config.yaml
image_size: 32
widths: [96, 192, 288, 384]
init: "kaiming_normal"
max_precond_dim: 1024
merge_dims: false
one_sided: false
epochs: 1.1
warmup_steps: 180
Rows from block 9, named by matrix and row number. Rows with one number belong to one channel. Each number is 128 + 24 x the weight over its row's rms, rounded and kept within 0 to 255. All counts start at 0. Numbers have three digits each. After the name is the row's rms in percent of the matrix's.
# convs1: 3x3 conv (model.decb.0.1.convs.1.weight, 144x144x3x3), inputs 14-27, a 3x3 kernel for each
# convs2: expand pointwise conv (model.decb.0.1.convs.2.weight, 288x144x1x1, transposed), outputs 144-287
convs1.28 071:128123128156116102139122130135124118151127125129129130162121146125128152127117163128108120125062110095128151128133149136118130118181193130123140088096123118141128154151130128119140133126084126128080139171138129130182108173098129190131130128132131148105116135126129128103130128133126078134139139148140189116110127125084133129128144121116113125147142172125113090215118128129043119
convs1.29 132:128128123124128128128128134118128130102127128128130128101137124128128146128133127128128131121128116129143128130125129129129127128132000131150130121123132129126125128128128128128128128128128128127127134128108128136058135112124126114117103128134100126128128128128128128201121127121093129131127128131121146111131129128102133135106129165127115128009190107090129154124128128125108128
convs1.30 160:128122127129128127128128128127128128128127129126128126128128128150124124128123129128128128129127125130127128132128116128128123079119121128128125136134141129134131128154128129041153126125073128128171111063033128155132125128130212046131128133129128126111128151128128129128127144126127128128128128131128128122130127128145128059128127058212130135128092129128128128126124128128127129
convs1.31 096:188097193112063146127101119129122106130128131132129119128128124120155129119159128086092128130111146191113106123114190125188128129130126132127134137131128129138128145093131103130079156146128123128134128126154148129145122130132118124104134128163105161130136107127255140134128102151134131141115123129119137117129121099146151124130156123133120135128161139151081127165128127150124130
convs1.32 072:131229070029113117135140168128129124124130138128129127126128130125217122134128114133096115095116118119124122105145153128147134128155155130129119100127106129133149127077168129126129139116129129126129150133118126130255128129126127128141139120131110122175155143122128068129127132137128028036145174127136105103176129113132127134128130129119129153128116120131132140034114129094139117
convs1.33 054:121134128129129123162130128120128091121128160066130150142128123128084124132130128128128124140124128132122128128143119128128128128128123249126026131127163112082127127127128126128128130129128129121127127128128127130122135239129127255144129107126125121128128130129146128128128127128127003127127128128129163112118133125136133107128128128138128130128128126149166132123124128061128116
convs1.34 068:101117130152122107143124127132137134129127110117124122124118134119162128144128111163133138128131126123123131129255117221005135073125149123141122139134096133130127128132128130130124128128126120180128175084124176128088160129126135126093118122120119081137133128122128129127129161130127128116105127131159205106124125137083128121129141128107150129136128091128145108129130109102130132
convs1.35 098:211140124128131128129128126129102093127129113130123128124110128111127136135159128128127128080130131123127128133128120124069127128212073180126091102128135127123126129126125125126099128132128128140078122134122157125132127153128128113101131128139169126123140130128123116124127127047119127131127127128084113131144135184137126121130118124133163127129130112042110187109124126141128127
convs1.36 058:127116123129128130125125128134127128131127130127128133116113130127129127127123136123118122133128057128127125128123129127138112130122110131131153131118146128117133128128128128128128128128128126128127090129124139124132136111104165125140129145165128128125133128129129137126128128128128129128128129128131128181130128118085126136128112128223125008144126128127127143133128133123126128
convs1.37 080:146082117134149124116147152120127121153127123143129125152144116125057128131128122129102129113106115124163121125146198119136145130176145108122120124129185126121112149109078171127126090126139130127175128128153129126130138117129129129158156126122125129142129102137229138128122112129127125113128131113161140123124124094128151128121097147140132131128144064121123124127124128127140104
convs1.38 070:133122122126127162130119102129148128141129105126136118128128146128128090141116146135117122087104123127126132125125129129132124128116202096128128132128150131111120119127133108173193127126077129145127119226147128127192128155124131130132123086116126133133114140134118000116146139117156129109125123124089131145141140194129126124118128132128120129130148128110120255131122194134124149
convs1.39 037:123185142116160143092143120128127129128039191129128128135197137128156130145110127077110157115153128129135117092128255169154081073121214129141122102127128119128129127116130117129141127128113090133135167104111189136115088131137099128128128138128155104191131127215117129138127130129127128128239140139224130114150129150098133129104128133128151176128121134125124121130125155128146127
convs1.40 060:112153128127084081096128122133124155128127132128132132130151124120117127122138126107129128188133104099096130128128131183213119128099132129053087127126141053126178134126126128124023197137169110128128122174140162121140129131177131126140131114131129137121128132122125104127093125129128142117159129128142130106144130188103123131128127124128139088128131127138126127083126128135144149
convs1.41 122:125164132110133116123139109140122127118126136127128146133125106122126142129129095143137133117118134131128149127026255115160134093128146122131143128128128149124125121152141128148128111131120131117216146146106138152190125128124120135131132139132114096126138114150124146142130128129112125135114108141076122144135149104124137130164051205129002149124118173133129129104113121097148143
convs1.42 075:121111191131105136155125134128108133119129150176138129128124128125131152134127123147127133116129129149128144107215162121051090152107142136145074132124143132122125179123113148114133106116128129114139129139133089134106125149130142115109155124136126094141146154174127123138103129135125117120140128129128111161131122126129152086150125127128130120128110130149128108126127128129061117
convs1.43 052:134126128127127147120130122159126130126129124125127144128126121128127133130129121130128137128127128121128131128180129128137125129120084132129108171128141126129069091127133120126133145126130127107130127163255128000197128140127114144125128147124119112123147129137122125129131138124128129165131132140116116133126136115151141130128097144145130124126179030121134129183130121124134118
convs1.44 081:118123129127110125239109142118128133126128131130124124125128119123099124128126128220128128128091129000129128128126128128150129131120127133129148131127119134132128128129128126102136098127190144128129128131128132124128161128126167128129246133130149112126131128128119129117128123107130114127130130145108123130123131119115140115128128128128128129128129131145128131138128126123128123
convs1.45 146:129165078125128133133128105130129127128130129128128127129129148130128119127123116135128079130123127152127129128082128132128131123128129097128130129127129126142104118131097129132127138131128126126128142127118128129127134101065128170120128135130101136136128107116148130127131161138076118164158120127126126094126122126124135128129128162128128126126121127140144060127143129131130162
convs1.46 142:127129195000128128118172131125143129130126128127128128128255148128117128128128119148131130131077133133124139140125183123133136139092128100055129132128129129130128132126131117126126174114132128135129118153116130129127105127113129137152136138128127135162138119127099129136023131131111135138143124124131128140124150115127130130134126128129130128126128119099142111147122121180150123
convs1.47 106:145125124135134127133123130126133121125142139116135113132117123150152132120100147129133135123128130128122128012255119255009134128146128126152110098126120125131122127128128133137125127129127118128103160059126124164133125125146127126145117128131136124110128128131129124132130116132116128130129128126128138120140136134128132110127133137127170121118123127126127127147130132131128128
convs1.48 118:047141103103000113211236226127128127133124128129128129128136248128129128042128128103125128111113129139114116128133127137127130135129118128127127130128128128128134108122218130040146050129137129128123128128129127128131127128126127125128125126131140137196095126138157141110132134103123129177132135140111122132132131119123139127129128127128101119143121123138132131131126144134128120
convs1.49 089:161138128184115130112106134129128129122128129129150134126128123143109116124117096127136083118119138139148133128109252124124090115139157128122143150125129125127128110135171102122127109119148109126134136148108118129255129119127107121132129174119181139081076134100145062140135130128124126130106083128127133122099140134142154127128113131130057132125101149126122115125126129038115122
convs1.50 064:119127136128122139127129128118131134127124128141128125128068130131132106129128137135124100128123124130123129128104123120126128128085103118117126127132116129123127131211127115128128128128128125132131070156126129129188125132097125122162137057154127128176126125129136128122133130129129131128134130120146134125135133137120108045128124124145129129128128128133127112193130130132117120
convs1.51 091:094063124174145107223132080132115115119128143126132128145133116139123108143128129200152138099128127087087100128226127125127126128137113131129099093123122128129134059133080179126146117124135120154142142115159097128135150123145121126130119130127143192108153125110111124134145127119138107129125169148123145128133142127125122120129123087104148129101126105142149151125125145105149138
convs1.52 067:098123128139121134115105128123104148128159125107131174145143136132126123121131128138132091114109131078129143122255118137123170133167106155125125130129113144148110121127123167143122146128127128126102163115129127129151130128135127208127132131106117112124137132105177152122126128129186120125132110088147146112114081120132129167131134128108147117106133132128132112119128168120135124
convs1.53 125:128128130130130129132124131130127134128127126113128126122142112126155120128127129127128121124128128128129129147000142000200097217002196132127121130119128121129206129128128130128129123129127187008126098255127127126060121128132122130126126130135128121140128041126128121128136119126128128126128139138139101067128223251079062128128117129128118128138112148114132128128124119121129153
convs1.54 066:133144128128075100131126129127128131127128132128126130128126128156128128129128132128102061128128096250189000128127135128128128128128129130129141121127129129128128126128129128128128128128128128128129127127112127113133127143121124129120114126137179127083130127128127128135128128128128101128128127128126128049130137142175168126127126128128128131128128128128120132128122129116129128
convs1.55 120:168175135131145123116072094127128128125128119132132128125130054129128128182129128128132127152106065118144131127130128129127130126134128128126107115187128135123128129125126171128132131117127128134128129125129132130130128128128126128127127128128151125098138142096166171135156128116108128099050156128128120133128121141131140118134133127133129118122152128104128125130121131148129141
convs1.56 113:133138124128113129127129138119132126129136131135128127135118142154151142127086111123130127126129125132129128000255101255002142130138117111139126126128129137128149152127129125130099116124132112139127135053116109143152129118128140123132119135128118135126116130129134118132139139128116130128127125128119154141187135129118128112129160131113142110166100102118134125137157122118128114
convs1.57 078:130127147115136121105106099128128141126127129108150119127126128101123139127128077115160127129184114077051126098165255145120150128195127128130130120133131125120129128180063132127124235172180105132135124108136136132127130139131121128128165126113144129091107024114191129130161134135096133128102128129070130133194159131131154109129137135115133111174135131094067127189150148067101128
convs1.58 066:146133127000087116131133128129126137136135113128122124110111138134130115123128128125125057147147149112143125127231142129106090126130129129129129114154087128128132131101120180127146046113122128155146092084153132128111132126100129161132103128132120133140129093128124090127120152077121128142129146145119172175101134119180126129128105112134129141133112138219130145070126096169110129
convs1.59 091:128163122129138177105023138116111125129134103128131123128128109126132126129128128106124093112163115128118106123127136129175127126142141195124130126128134145129127129128148068122070116129129128159128132130127127123248129128134133128093123147092128094172129119175150171124105129126166100125153137255136137116115154127109177205112128163128125093124144126101140121128131123120115112
convs1.60 085:137135141130132127101132116144118130139146132109122094132115129134144138128122128127131128137143120149127095000255123255000128128133124132138135123131140131128130132128124147148107117117128068176137152079131135137148145118152092090135121134128140119123144134136126124117125132133135139129118127127114211125147109127123126137128129130111170110129128134127132128125128115132147110
convs1.61 117:125114137129127130127128129124141130131123111129127129144091131127137151096114124132125128132125122110129139020255088255000131105145149127129096118139144131127122135129130082110123131130125119151125143040129128160125126134130150138146125112135133128129127130132120130135133128101117158128125132126126128133142124140148123121128141157103162098121158134127140125137127128127127128
convs1.62 119:145155074128149091170178127128138114131128128128128128123128129129125139127132101137134120138124168167126131149062195125255101128080131131128129126124127129129129147071072128167133126125127134089183123224126114157125130130131124125112011128128134126067160130210122112133142129230104131136115126130107143125134137098155164129127128149129112150168037126134102137129161063120128085
convs1.63 064:107112125150183117147108130128155128128112122102117128128128108136121128126135124130232100129159127138131157087177249136128090121181131119126116116128183129128186136127117126125118111142128100129151151164147128123218127128128129133136049135110123129138113115139069136129138128131119120124124122090156116138090118122096107145128128162128132122128155126135135135128130141111129128
convs1.64 129:127084111107081255129120113123128128127122127128128127180126133128126132096124129037141106102132119195134166130122129128128125128124128120128128121127120155128119144137131114128128093083130128122128127132128127128129122128127051128130126128128120120141149136081089082098140131115164134112093147131116127133129125135128112128133128127128116128183125128126106137171129139074125126
convs1.65 072:106108149139143147142121114106165127117124132099133128126130100126127152131114152105128180108128110085161099086166125128115128131123119117131135128137138127136128168127080149125187139127113130143125180109106127168142128122139120133115156129120144105125124136120099201120136145149127074099126091151122113166165104139138129108127144128132136123128128118153109153132121105139113117
convs1.66 062:146094120145121120137157160137126104126127094128098128126123128128115106160137127122122077150126094127085148128255125128095130128138130128185150123139132129134124114175142170163151124128134126127132139120133128128134130120139135128102128129120135131124100134184122134139170151096125131161115133128110157113119162115118132119127120138128133120130134117125097145169125105165128117
convs1.67 104:158136222152124066162101074128128127131128134127128118127128129126129133129130129142123140129141128118118136137093130094255134171118089126128129119129127129125128135123129119114105132134127128128127109128150255103127126128127129128133130120128127118171125157128129136129128128088123128103128123128123106141131121127128135098128148069128163098127130103117126141131130100127126085
convs1.68 085:140122127130116128130131133146113136126133142128115129128120145097145128161152069127128114135131113124139141113255118215000124131130094123129127127126119154128102144143121149114111091128204098164165128135165133131070122124084128134107136130125124144123132146110104129130089124130134156129128174128129183136147098106148122159128131128095172127134160107112141143177124107135119126
convs1.69 090:142123086186171123131101131132128124137127108124115133128122128134132126128128124059151147150145154136170116120253173195108144121139130126124131095131128133132136154135145112130179055066129133145133122097119117135136125129122157128129136131130074132146167131157178105132131131124124127100159148112116206180130073166167128099147126154129131105207128126116155130158131102125129136
convs1.70 097:128127128129128127128122124128129130133125127148138140127124121119129124128116110128128128127128128128128128128115128127115128128128118130125147119118128127119127127128138128128105128128128132128128128128092126128154150138131114126139105124145128128129125186127126129129127128129128128129108128143132132126128110144098126128128128127184128123129060128128130127130127125122127129
convs1.71 057:126133142128132136121101121111127123134128124133128128127125135129101142125128142137131136128130128128139070127128145128127119124125187127124132125102132105116087134127122128126129129127128128110139127134123128218127146102132124120127100125135120131129133132142113127129119127131115122113122129104102122129156132115130080122128127129128104128168128121174127171120134138090123127
convs1.72 147:192135014135112155128141157114128143126127127121127085128128129130128128128091126126125128131127067121111127128128128134128129128128128120127127128079129128128128124124124132127095160143147128126120128128128129128127127138134128129134127127128140144107042129152128103127116140127106124159098129139128127126133128131139128127117128128240112128124128128194129173116127145108129016
convs1.73 074:102128126127129128127106128121129128124130128127133135120117129129124139109130134129128106124129117129139132128129128127114128128146128123124099122121112135129127134136129113129132131133113128146125128128091128133126125162125145138134127121099141136126133127127127128133128127136127059091137128082141129081144121082141132127128124128127128129130128127123255128125174126131126161
convs1.74 127:128113131129133171129141109114134114128127125128129123113128128115127128128128122063121126104114165126124125128120134128128107128130126100134125132132127132127128129110111103124144124129124128128093129137124123124130128117087130128149128128134108064124146140128149133103114141129059098127128124122112125129132127130142141095127127130129127128128128124098134154109162129128081128
convs1.75 047:143128119127144113141129119128127128118121127142128124128144130123132126123137113136128130112127179121128128129134128127128110129128147128128128120135114121134142125128126128128128128128121128127130128134219169109167112105144111130125128130129134122137140127160132235128129130119136128141128107129131157134128129123133127128128128119128163128128128129127128130098127128130154128
convs1.76 138:128128128128128128126127128128128127127129116124128127127127118148120130146132053128128128127128150126128129127141125128068184131126185128127141096128128134130118128128102129102128128128128127128127096132024134171120129128131124129124139128133121130128127128129114128128128128128127128128128128129129127137128127128216126081139131097197129000128131154128126130124126129110129131
convs1.77 113:129125129131127129128119090128141129131124128128128129152125125127127127115120081128115128129121128133123128087236165140133121127169149127128105157128125128128128128128132104132128130128117098127138131088136127130255128129133131117140128105128129129128123128221129128128128128127127133135133128128130163117164133104104116128128143156045255127128250119128128129124128128129127128
convs2.28 068:128126128129108131138128093118144133119129130206124132135134136121184118148120126095156143132135122126124142182167104126096138115114128129116129255132124082168134130138112173125131132112117128111132128102105106113136134132159180145126118130117128143095158068142135123091133126131110128128141134067137124127132130143136174133127103125093125125109136128128122167109118128100128084115127138128096046109132161158128129120176209129144103
convs2.29 107:185130134130125130078140128126063136125120128128108082093093146123127175129126136126126126122132116129099128127119057130132140123131089134168096152131131129127127161127141120125123128126139130128158151138129130120122124147119143115132128130129131121077158120128129135139127131128132124129131131105127133129153144201255131111119128127135130128138128126121122145135107129136119122128144126128113140131123127136146135122041123166117127
convs2.30 080:167130093133134133131133129122127255160169127135123128128128124121095128106113103127144111126125131130128124145128062096128181106141132129134123158135110139132135133114155151132038128146180111138111128116126056141136132096086174133129108130179129183131120132117133121129112129129136129128129127120210108127147063123130179129129135125136116128129128084123134130084114100135116128128127136089134144126125126097167128128126149123089124
convs2.31 074:129134133149123142131156125135118187128123126131118129136129094149128104148113127126138151133205142129121128115137143121147091145127126134134167124125137105096130131135140145081103128130140122101112165143137141126122123128120133128122141145131118131132107155137130129127127119138113135137123129129201108144129122135135126133126128105066131129130105131160103130135114122128129136135082149136136102134119146127125130072128137166099119
convs2.32 057:125126109127129124105115142124093164135149126136127151132116114139139140072087137136137132127127128123154061132119101082133108126015129107127178125130129133108133129202143108135123114126123121127124080128133130109122139120136130133119125114094125127166129117126132122126142125128154130076129109111126124121139127144125125143129127122138127126125136131001137149113168125140128122131124127139140137198161152123127130121126135131126171
convs2.33 060:133135123141129126049125103126129132123131128126124131115122127128128133141139103126127128123121132136130133118112154131114162130161105145118090140095124123124145125168130128105038127113127118109116127145128128130128164131149113145127128147097126113125232128125124122128130125123123131077109129128130134130131128129131106128141137141129136143143129146137124139124100124120126115025128113104112101075087122134126125070123147129125103
convs2.34 070:160116118130117123126122107128088148128101134128136095128142135129163120140113112127137124111153128128139128130107128097128078123127129118147116133128106121127118104128089128209024130154128133128160128031129135128127125122128131131127130123125124132129134123090123124148127163128128127128131131051138132130126127140098197213137119113128114136132130120103128129127128136178128129128128135128126142128114148095136128107134126128127149
convs2.35 082:119156120153129146139082127127123153217117123156085143126126192131128128136157148138140168122117139129118132117125148126121065139128132116130131141115136127133136142133130088164126127131146133131132129050120137129125166141114124147127113128125148137122187124122113138166133138080125148123124128146108130143137109103130097117124131147134128134128130126173173128114129122111111127138127114126137151151153127128127117144126124133133148
convs2.36 038:131112130140160132123114099117142129139132157139140128117139124130113151141138150128158173123127121128123115133113150112116111131129128146123135110129121148126111132143123135151131124128105092128139116091130124221127125134129082151120130187143189178129180125142140137125119122083106121130000122120131119124123117120133132158123136138127129126131123129116139124127128157137157113126132151124124132129106029128205142127128140127129134
convs2.37 085:130103156124155096132129135143103173130137130108123097130125129120135110093095098140131156126134151115128121130125127145091211113146126150105123130137137119130129128129129130103098104099125160128128106134106128125128136088118126124121125204127103127140134024123143110118109127128140126132121109138130138129118124197123123122170128131119112144138119127134131126152122126125140110146111118125139128135125118135127139125129045130110129
convs2.38 084:130120119079128115134113134123145184125090129126131128128212125140115134112105115120125130130127130196127117130106128127109123152131129125121141107121136127125126129146142073122123130127134122073156139127129084132131145109117155117128126117138133126162127052123132124129158124125129127124141131111131105118137121138117128129168144126128157126126117132116153123144126144161131130123120133138138125153129124172129124127180150125138132
convs2.39 041:000120130125132122128129128143134135127169130129128160213134142140165090127122134127179137130113128127136117128137144130125134127129138126141114121135135129079091152145067127219118128110127109131072132100118176098147132109130126148130143094129105113138111111129127106127129088109143151132126126136125125115116178104122112143127127128146131118129175108114128134129114156142158130110120138137124120122128128129061126120104122124118116
convs2.40 062:128123098124131150165113134121129192138132115126140141149138123113190130129133132141096132145122145212116133119120140168097143144131126120151123142132129127140123085134103132141165130129159118122129144121128128123118127144125125143140156146128148057129123130195133098123129136130133111135128125133122128127140127144071107159135130154128127159130128124157131125128189110155089126051141104099130109118127133138109130136132089117128090
convs2.41 188:125119122134128121132123127125130129124122129128119135128125117131126116138128141132154134127127131138128141109129169129145117128128128127129126125133128128117127152132134130140111126128129130128122121122129129134126126128136128124128130128128170131130172127133126128129128130129126129119126127129136121128127146128255115129125126133127144125139128124126105125119120119097139140122127171130132135128129135143131128151110135139129128
convs2.42 060:124131133127128133123142110133098080120100147120127121128052127127126165192131132120130124081129128119134133129166129094127128123128113128127116122130126126141126116039128118127117128128147132136172118123106123140111115140128120139128134123200106136112168140138129212129145163122091138122126127113127129134140127125135144105109129092153119128133127129125142136129124129134115116125130126128120136109134125141128125081129141129148127
convs2.43 058:131123135130129134123126124140154255136132135130107128139132132130094138083160091098126128143165116121128095156130074118134000199116141106105136129145144122131131134128126120126122132127114128164140141136175090096117110138118142143114088128061129138109118124122130146127124129137098101137117173096132127129128131019127129152127139086100117128129105124120128128132108129120175123147128122098077133104129145140129112133140152124127137
convs2.44 071:143133128123131129134112125128128249100152134128173124120130131087127175127100135130131121131134130159130143130130140124114126090128122211127129120136128129099110125135123127108134100126129165128243125064133114143123130122134127128128115149126114131125167157113133124128121135116127129126130126118131129124121128125133108125150120127112131128125138115190127126112140110109146126151196128121128118120035128111166128148033126126155124
convs2.45 120:127093131129125136147120126113115216135191111136132125125127135132159137116128067128141156123201135126153136129152115132187029100110129150141097115125133122121076125117129128125128148125086087126211121156132084154123128126160136132126140144121127122119123126131128107104131183133097163046112137100135136128129099137122133127127105143131121122150166129174129128117130132121162128101113153098112079103101157132150127107107095122143090
convs2.46 077:242079191131127104189130131128082113154131137190163125121131133104127129132103068120127113132131128126126129147127136122123065136121124086129140128133125135134139122096131121127073132136149138122136078124139119131148125129127150130093114130128136160124127186126123124181133173159119127088058147128089117131099160149145121128124128123126130140119148127147126127124107128128141128123108115075157127131127138152128130124129124133128116
convs2.47 220:124129128128127130128129128128139131124128127131129128128127128133129129131139130132107129127129128127128127128128132126128130128128130128127134128128130128127128132128128130128128128126127126120129124131128130128128125128129126128128129128128128127129126130128130133128129127129132131131127128128128130128128128127124133125128128126124128130128128122128128127137127128129120127134129127128127128128129128123128129128128137128127128
convs2.48 073:118131102096148105131120127131139093174131129110102130123118116127093123124128154131123143133137128125131139125128129135129132144116175098128144120130134123134128130112128128128125148096115130164129134133160111120220082194129093117139143121114047129127089083156129131160085132138129131134098140101107148157108130123203174114145134147123127132073123127126133117124110124164092140170110152127124131166133116099125131136130101129119183
convs2.49 086:115105128125129093128109128145123138117103124128105122128134128123142101127142124127139146172125130128152130131101126134141132152138128128133131126165132117128121132132126120098123129133131136126099146130122099131131108122127132120125129128128156124121130023122124172130136128150121186127153124126089124137129124117166130116128143155128121143130130131112132127142127132065133126108131136116133203122134123122090124131105127117129126
convs2.50 066:100127140110125140132128128131135154130125156154140107145189128096142137105142127128133134126142126122137132167128103133121024115128132134113111131144155122124106134145107141132129131130120136132167131147154131126140134107172121139117130137143159061122145075109111141149132134077136129126109122138121136128128124137135158112119115077128124078120126125063125122127134193175123129144106135119093136160135122126119102120105137096123141
convs2.51 075:026210143158127132098151129146208061117122121147133099122120150126147132130150112136101113123151140090127129130130145109178126113130131125146134126135175138121128158139127094116095157140130139182104121134147133158134148126176129129116145096130116117149034150128138129139114128130194156111141109127134099161124182097101117128122129123169132120125126133129157133136138148151124109151132119128122123173125147119136114109126165148129120
convs2.52 099:000134125129140128121133140126127145128129128126149137131139128134128128128127122128025128125145123128128139111142126129140124119131128134129125134130126139136122110126109124119170131127126115143126130130127138129140126128128140126131154128133151114138000128128129128113116116134110127128128147127112164129132129112000126128136138138127128111127128130121134138087131127128134130132132127128130124126125132133124128129127128127128119
convs2.53 107:131128123137128126122126085137141152135141122123128145127121124128133123142125123129172160129107129130132129126129138113127147138125128127134124130117128125131123126134126138130238132121141127127118167131128100118115119129130129130128128148000141111112172120126128126111128131124098130127123134139083133089131129170133128128129127127130128151127130129131125122108127126110127127130116116129126129136123130117128116128148130126127123
convs2.54 038:127135127121116112125130131148109064131147126126120148135137125130143120128128127128136133119134148124134130127124141069104130159124135129112126125126135127090127115122128139130126128117126127128187130118128151125127125133134125128137116122130147131112132089157142125116160147128107141056124128121121133127129096112000147127143134175132116143138125164121131124133101126101132134098128134148116129116134127127135108139129139101129175
convs2.55 061:131129125130132127206119124063128119158092121130146130143140097139142159145130165091126122125099106122077128128109124127106083103224149040110113158167156102129126129126131129145110116131167120129135129125121128128127129093147130099128109088133176129124086067129139120127240135162126128130126116135124083155132148142128129145128134130146124127140136110118127103132131105128156098139128113125189198130128152128150134141128128126140115
convs2.56 268:126132128128128132128128128127128123128128128128128128128128128129128128129129127128124129128127128128128126128141125129128122128126129126134128128131125127128121128128128128122129129129125127127123128133128109125128140130128127128127129130125128127127130128128126134128128127128128128128128128126128129125128128130128128127124120124128128126128128126125123128128128127127128129129128123128126149128128129129122128122128128129128126
convs2.57 074:118132144231123131140131118136130130115131131131129121145113133124134125127144134130133131097128129132107126131118129132128145145130138121127130128135149136128127128121132123132091128138152128127129116127127121128135116127135179159130121126128125103129174129133128127125128120143133103171129137147161117124121127121130133055102154110125119117142131125123058130123134175133131128191041124193150082126152152122126127132129153142130139
convs2.58 054:129125100129148057141127153149095136129136116129114116128051112127048131176129102125118122125182141132128128129136136162120181139125130088134105144128111126129150132095146092117156140145098118133121138125119130148130128122115121109101097103126161128099123134143127133122154125126125128129142123122131123134130128122119035138121150120133150130116130131133158130141140113132150126124154116129136172154157128141127130090167163107117102
convs2.59 097:128101095171131129092133156085153255124130133128117140126082168109078140074107129106148187125128132122118127140127131116121144140086135128128119159123128121130136127128133124153126117133132141112154153149128095120128131115103138109133118141123094118141130102133105127131161118136117128128091139097108129137152096173153126054110126127134108137108137129090123129144125115074126158146115126128120128165155123126134113131126105127126123
convs2.60 151:131130128132143128134126129136135113128128130128136125131122126128138126128127128128128129128135127125127137128128128127131125128134128127128131140128127128143131132128129128152129127123129126120128128128128127134128118140126128128128133121126118140128150129125123128138122128139132127127138127126128130128121128128135129116128128128126128128128128126128128125131127127128110127128133126128130128127133125128129130123129124128130129
convs2.61 252:128127125134128128128128129128128120128128132128130129128124127128127124128131128126126128122128128127128128124128121128130128129130128128129125128128135124127127128128128129130130119128126128128128122128127115128128129128131127128128128132128127123128127128128128128128131133129129128128128128125128119128127128128128127127133128128126128129128132123128129128128129128129121128124124130128128127128131129129128131119128128126128127
convs2.62 096:127126129143115103069128123139133118128161129126100128124136130126115134131128118131080129127126120129125130036112166147127156145130099127165125149116122138111128134134113094132146123141131124146122127134128172106098123175152114128163122130092189124119197142130128125185129121127141141129130120133123127147118146137220128124111126128124192125107122134121126131127132098128125149127137128129128198110138129122114143160118139122127128
convs2.63 072:046149126132123124155118136146122144083151128122121086150126141094182093104141134117142126134112131129128132153211097162127127022126129154149129141124114135126086101145131093089133128126136133118122130120129104243121103137106163129092123166060138107126140071124128143155181118125143147108159110117129130122128107087101143125125132141148146161130131124052131128122127125146154127061143132097129128134125126137102127129113167128128121
convs2.64 078:113147205201128128123132156137125078162145108125088133195129087133128063156108131137062117099122125126123099128117139158131089113125126129123133156131127120098129127128127129162131095152115130149138130100100102128132128129065137098129109140173132128126124124104130122132136138121120119128130121143114127133137115127115191124140128141130129110160132143104127111117145128147160119131107111140123139125019089133129128126178112108135150
convs2.65 059:124127148128090097129147139131149132126129134130095133092123126127106141152139135121126120105128128131116122122120127141110145122141139120064134124097128125124131108148101126131126128124129116129099129127128128134126113110138091145129113136123136127146181102132079144108165098112147136143147107070159125129137129072049211125118129178119128123137090127129129119125124152125157129103098159137079114122121128132090179130130166127132131
convs2.66 068:115131131234135129133138113149179172136128128127131099166109126124133127163131123140131125127132137133127118124127124128124147124138129126134194200141130124081132136146127127133142126122126136136138166142134129150124099135121121130115106093157117135137054127136131115126128126127140137124124135132120110124142114118128138209148125190130120121172126107131130120127137157150124119053126152134128037122134130143134129133129121150110120
convs2.67 047:128132128130131123156123128111126133129127125150128126127118068131009128115104135130088105132126104129128126130131129121127118139132120127151117101100132127108112124126126129109119128132132140139101117192129119129124102113128076130129122127140096085116150139127126122128177129155142125117144134121128127107153126127128126249120112128129157127140128042128143130128119132144123125115202129128141145146125130128122128119113144126114126
convs2.68 141:148129127128130132139096130128153132128126129127124129136127133133127126141123128128128132128131128124126129130135130135129126122127128129134130151129127129125128128116134124189104129128127130125133114126124123123127129127121140128128125130129120106127131129125127128134128128129124127130122122124129126129128128143126128140130156128131087144128128128130126128118127128128130128128128118131113128146138127125126133125129130128118121
convs2.69 112:125124129132123128140111138154131141109132121125127116115126135097121128127128124128088124126126129114135134120131126132121189135151106125124128127143117133133130138126159130128084127127131124131127126137127128130127125164120128125128114121129191145125234150118129126127128153129123122137126138121128150117125130068122114127114127134128123128125122134131088114128139122123129132147134163124132127149116114128123105121134142129131123
convs2.70 065:131118099129131086143104161132131107123128138127134143099112138128165130208090098124255147119130153136126153131164128120130152139130110129126126122114123127100136126128129129134128114094127169109169149126110040141128188054128127145126126179128128109109130123124122125119123126125118132128102129128140151129126125127144128113150127133142119106128128127167148127123124129121168129059117138129120129119140115133226133128135126128125120
convs2.71 072:131126130138133128061137135045111255116131123124158136150157136141127122114107143094136128139179103147107121146125098120117140125090125136132116162129105101123128190118135127121096110133119102104147113119128091152074126125124139124122125135128123135114166134130139122087137117140138133074121091113127136131136101136130118141131123130128130130136124115127130128136130132111134137000130129124109079127112121105136118130094156135128127
convs2.72 088:127127134133117150128088045151121148154128146153148104148168134135139120142141116131126130129087113106181134130124108088130150128124128144116091129123115127069111131105130127129143139168128144155135117130109161114129137127179132128077135126128127081196116178128151149122149145138132130117124066135110110121131130130160137077132139058133143138196135120133135083131140153129112129062128129127129102123065121126121108130055125119131109
convs2.73 083:128132127128115129056128133116122220092116120132129118128109121103128131117120100138126142110126125132135122117127098109117021118115154119134104110129120121132128129129129124129120099132127125109128130186132033132131146100130135128122145160129133130130155179116130125126139129116133137101127093131099112123120115128169128118124092113125067110147130139081124118121125145150149142132130128122129147142076225133115119116009129121143124
convs2.74 087:129126136130125127134130124130128169132127127122129097137095089123091053207135101119124106164130122109134126134119120128144121127248124149128149118128132131127133188124084128128100109121122131112110129130166129127128138116091091076143053109128138123083126128127130128089124132135107126137131125128123149125108132122145120173099128125138129123100128125128162131146128123129117129125129131133128232113126127122134130145102160157127144
convs2.75 037:137109028119128122114168101140137117088128128152101144131128097136093101130196128135113126130140135164119124112160134114119130142128132114132120128098136134143135128174123110113140115132131145128133122125138127130127092169125137126127127113121123120124149145136136145132145129119125146132255113172128129128132127108048169127127127122133133129173120101122124126044113121073085128104076118092137128100128078073134094146133129107147132
convs2.76 072:139131130116129127139128128119000173123130128197141124127141109127114128127173115128128130120140167124133141146123049127128126114141128128127127117116141132130131124196167133084114124122141112105122137125127102110130126107136124127139128185129129131086201128112128131129129133132116128105121028126133118136135118128126128128129127169133126133129121128123105146131103129111123134127130144132131128130131101120202121128124123125127024
convs2.77 123:074129107127130127131129128128141130131145130126118125128127123115128128087126126129128123121128130137128132128129136114134137127133129127111122127127125133129130125158127117144163123130124124128128131128121138138128143125128139129128124133136128126127087125121120095125132101128126126128123032126130127128146128134146128094121118134128128128135130131128147128127123128115133128127122130122127132123140114127102129128110126128123127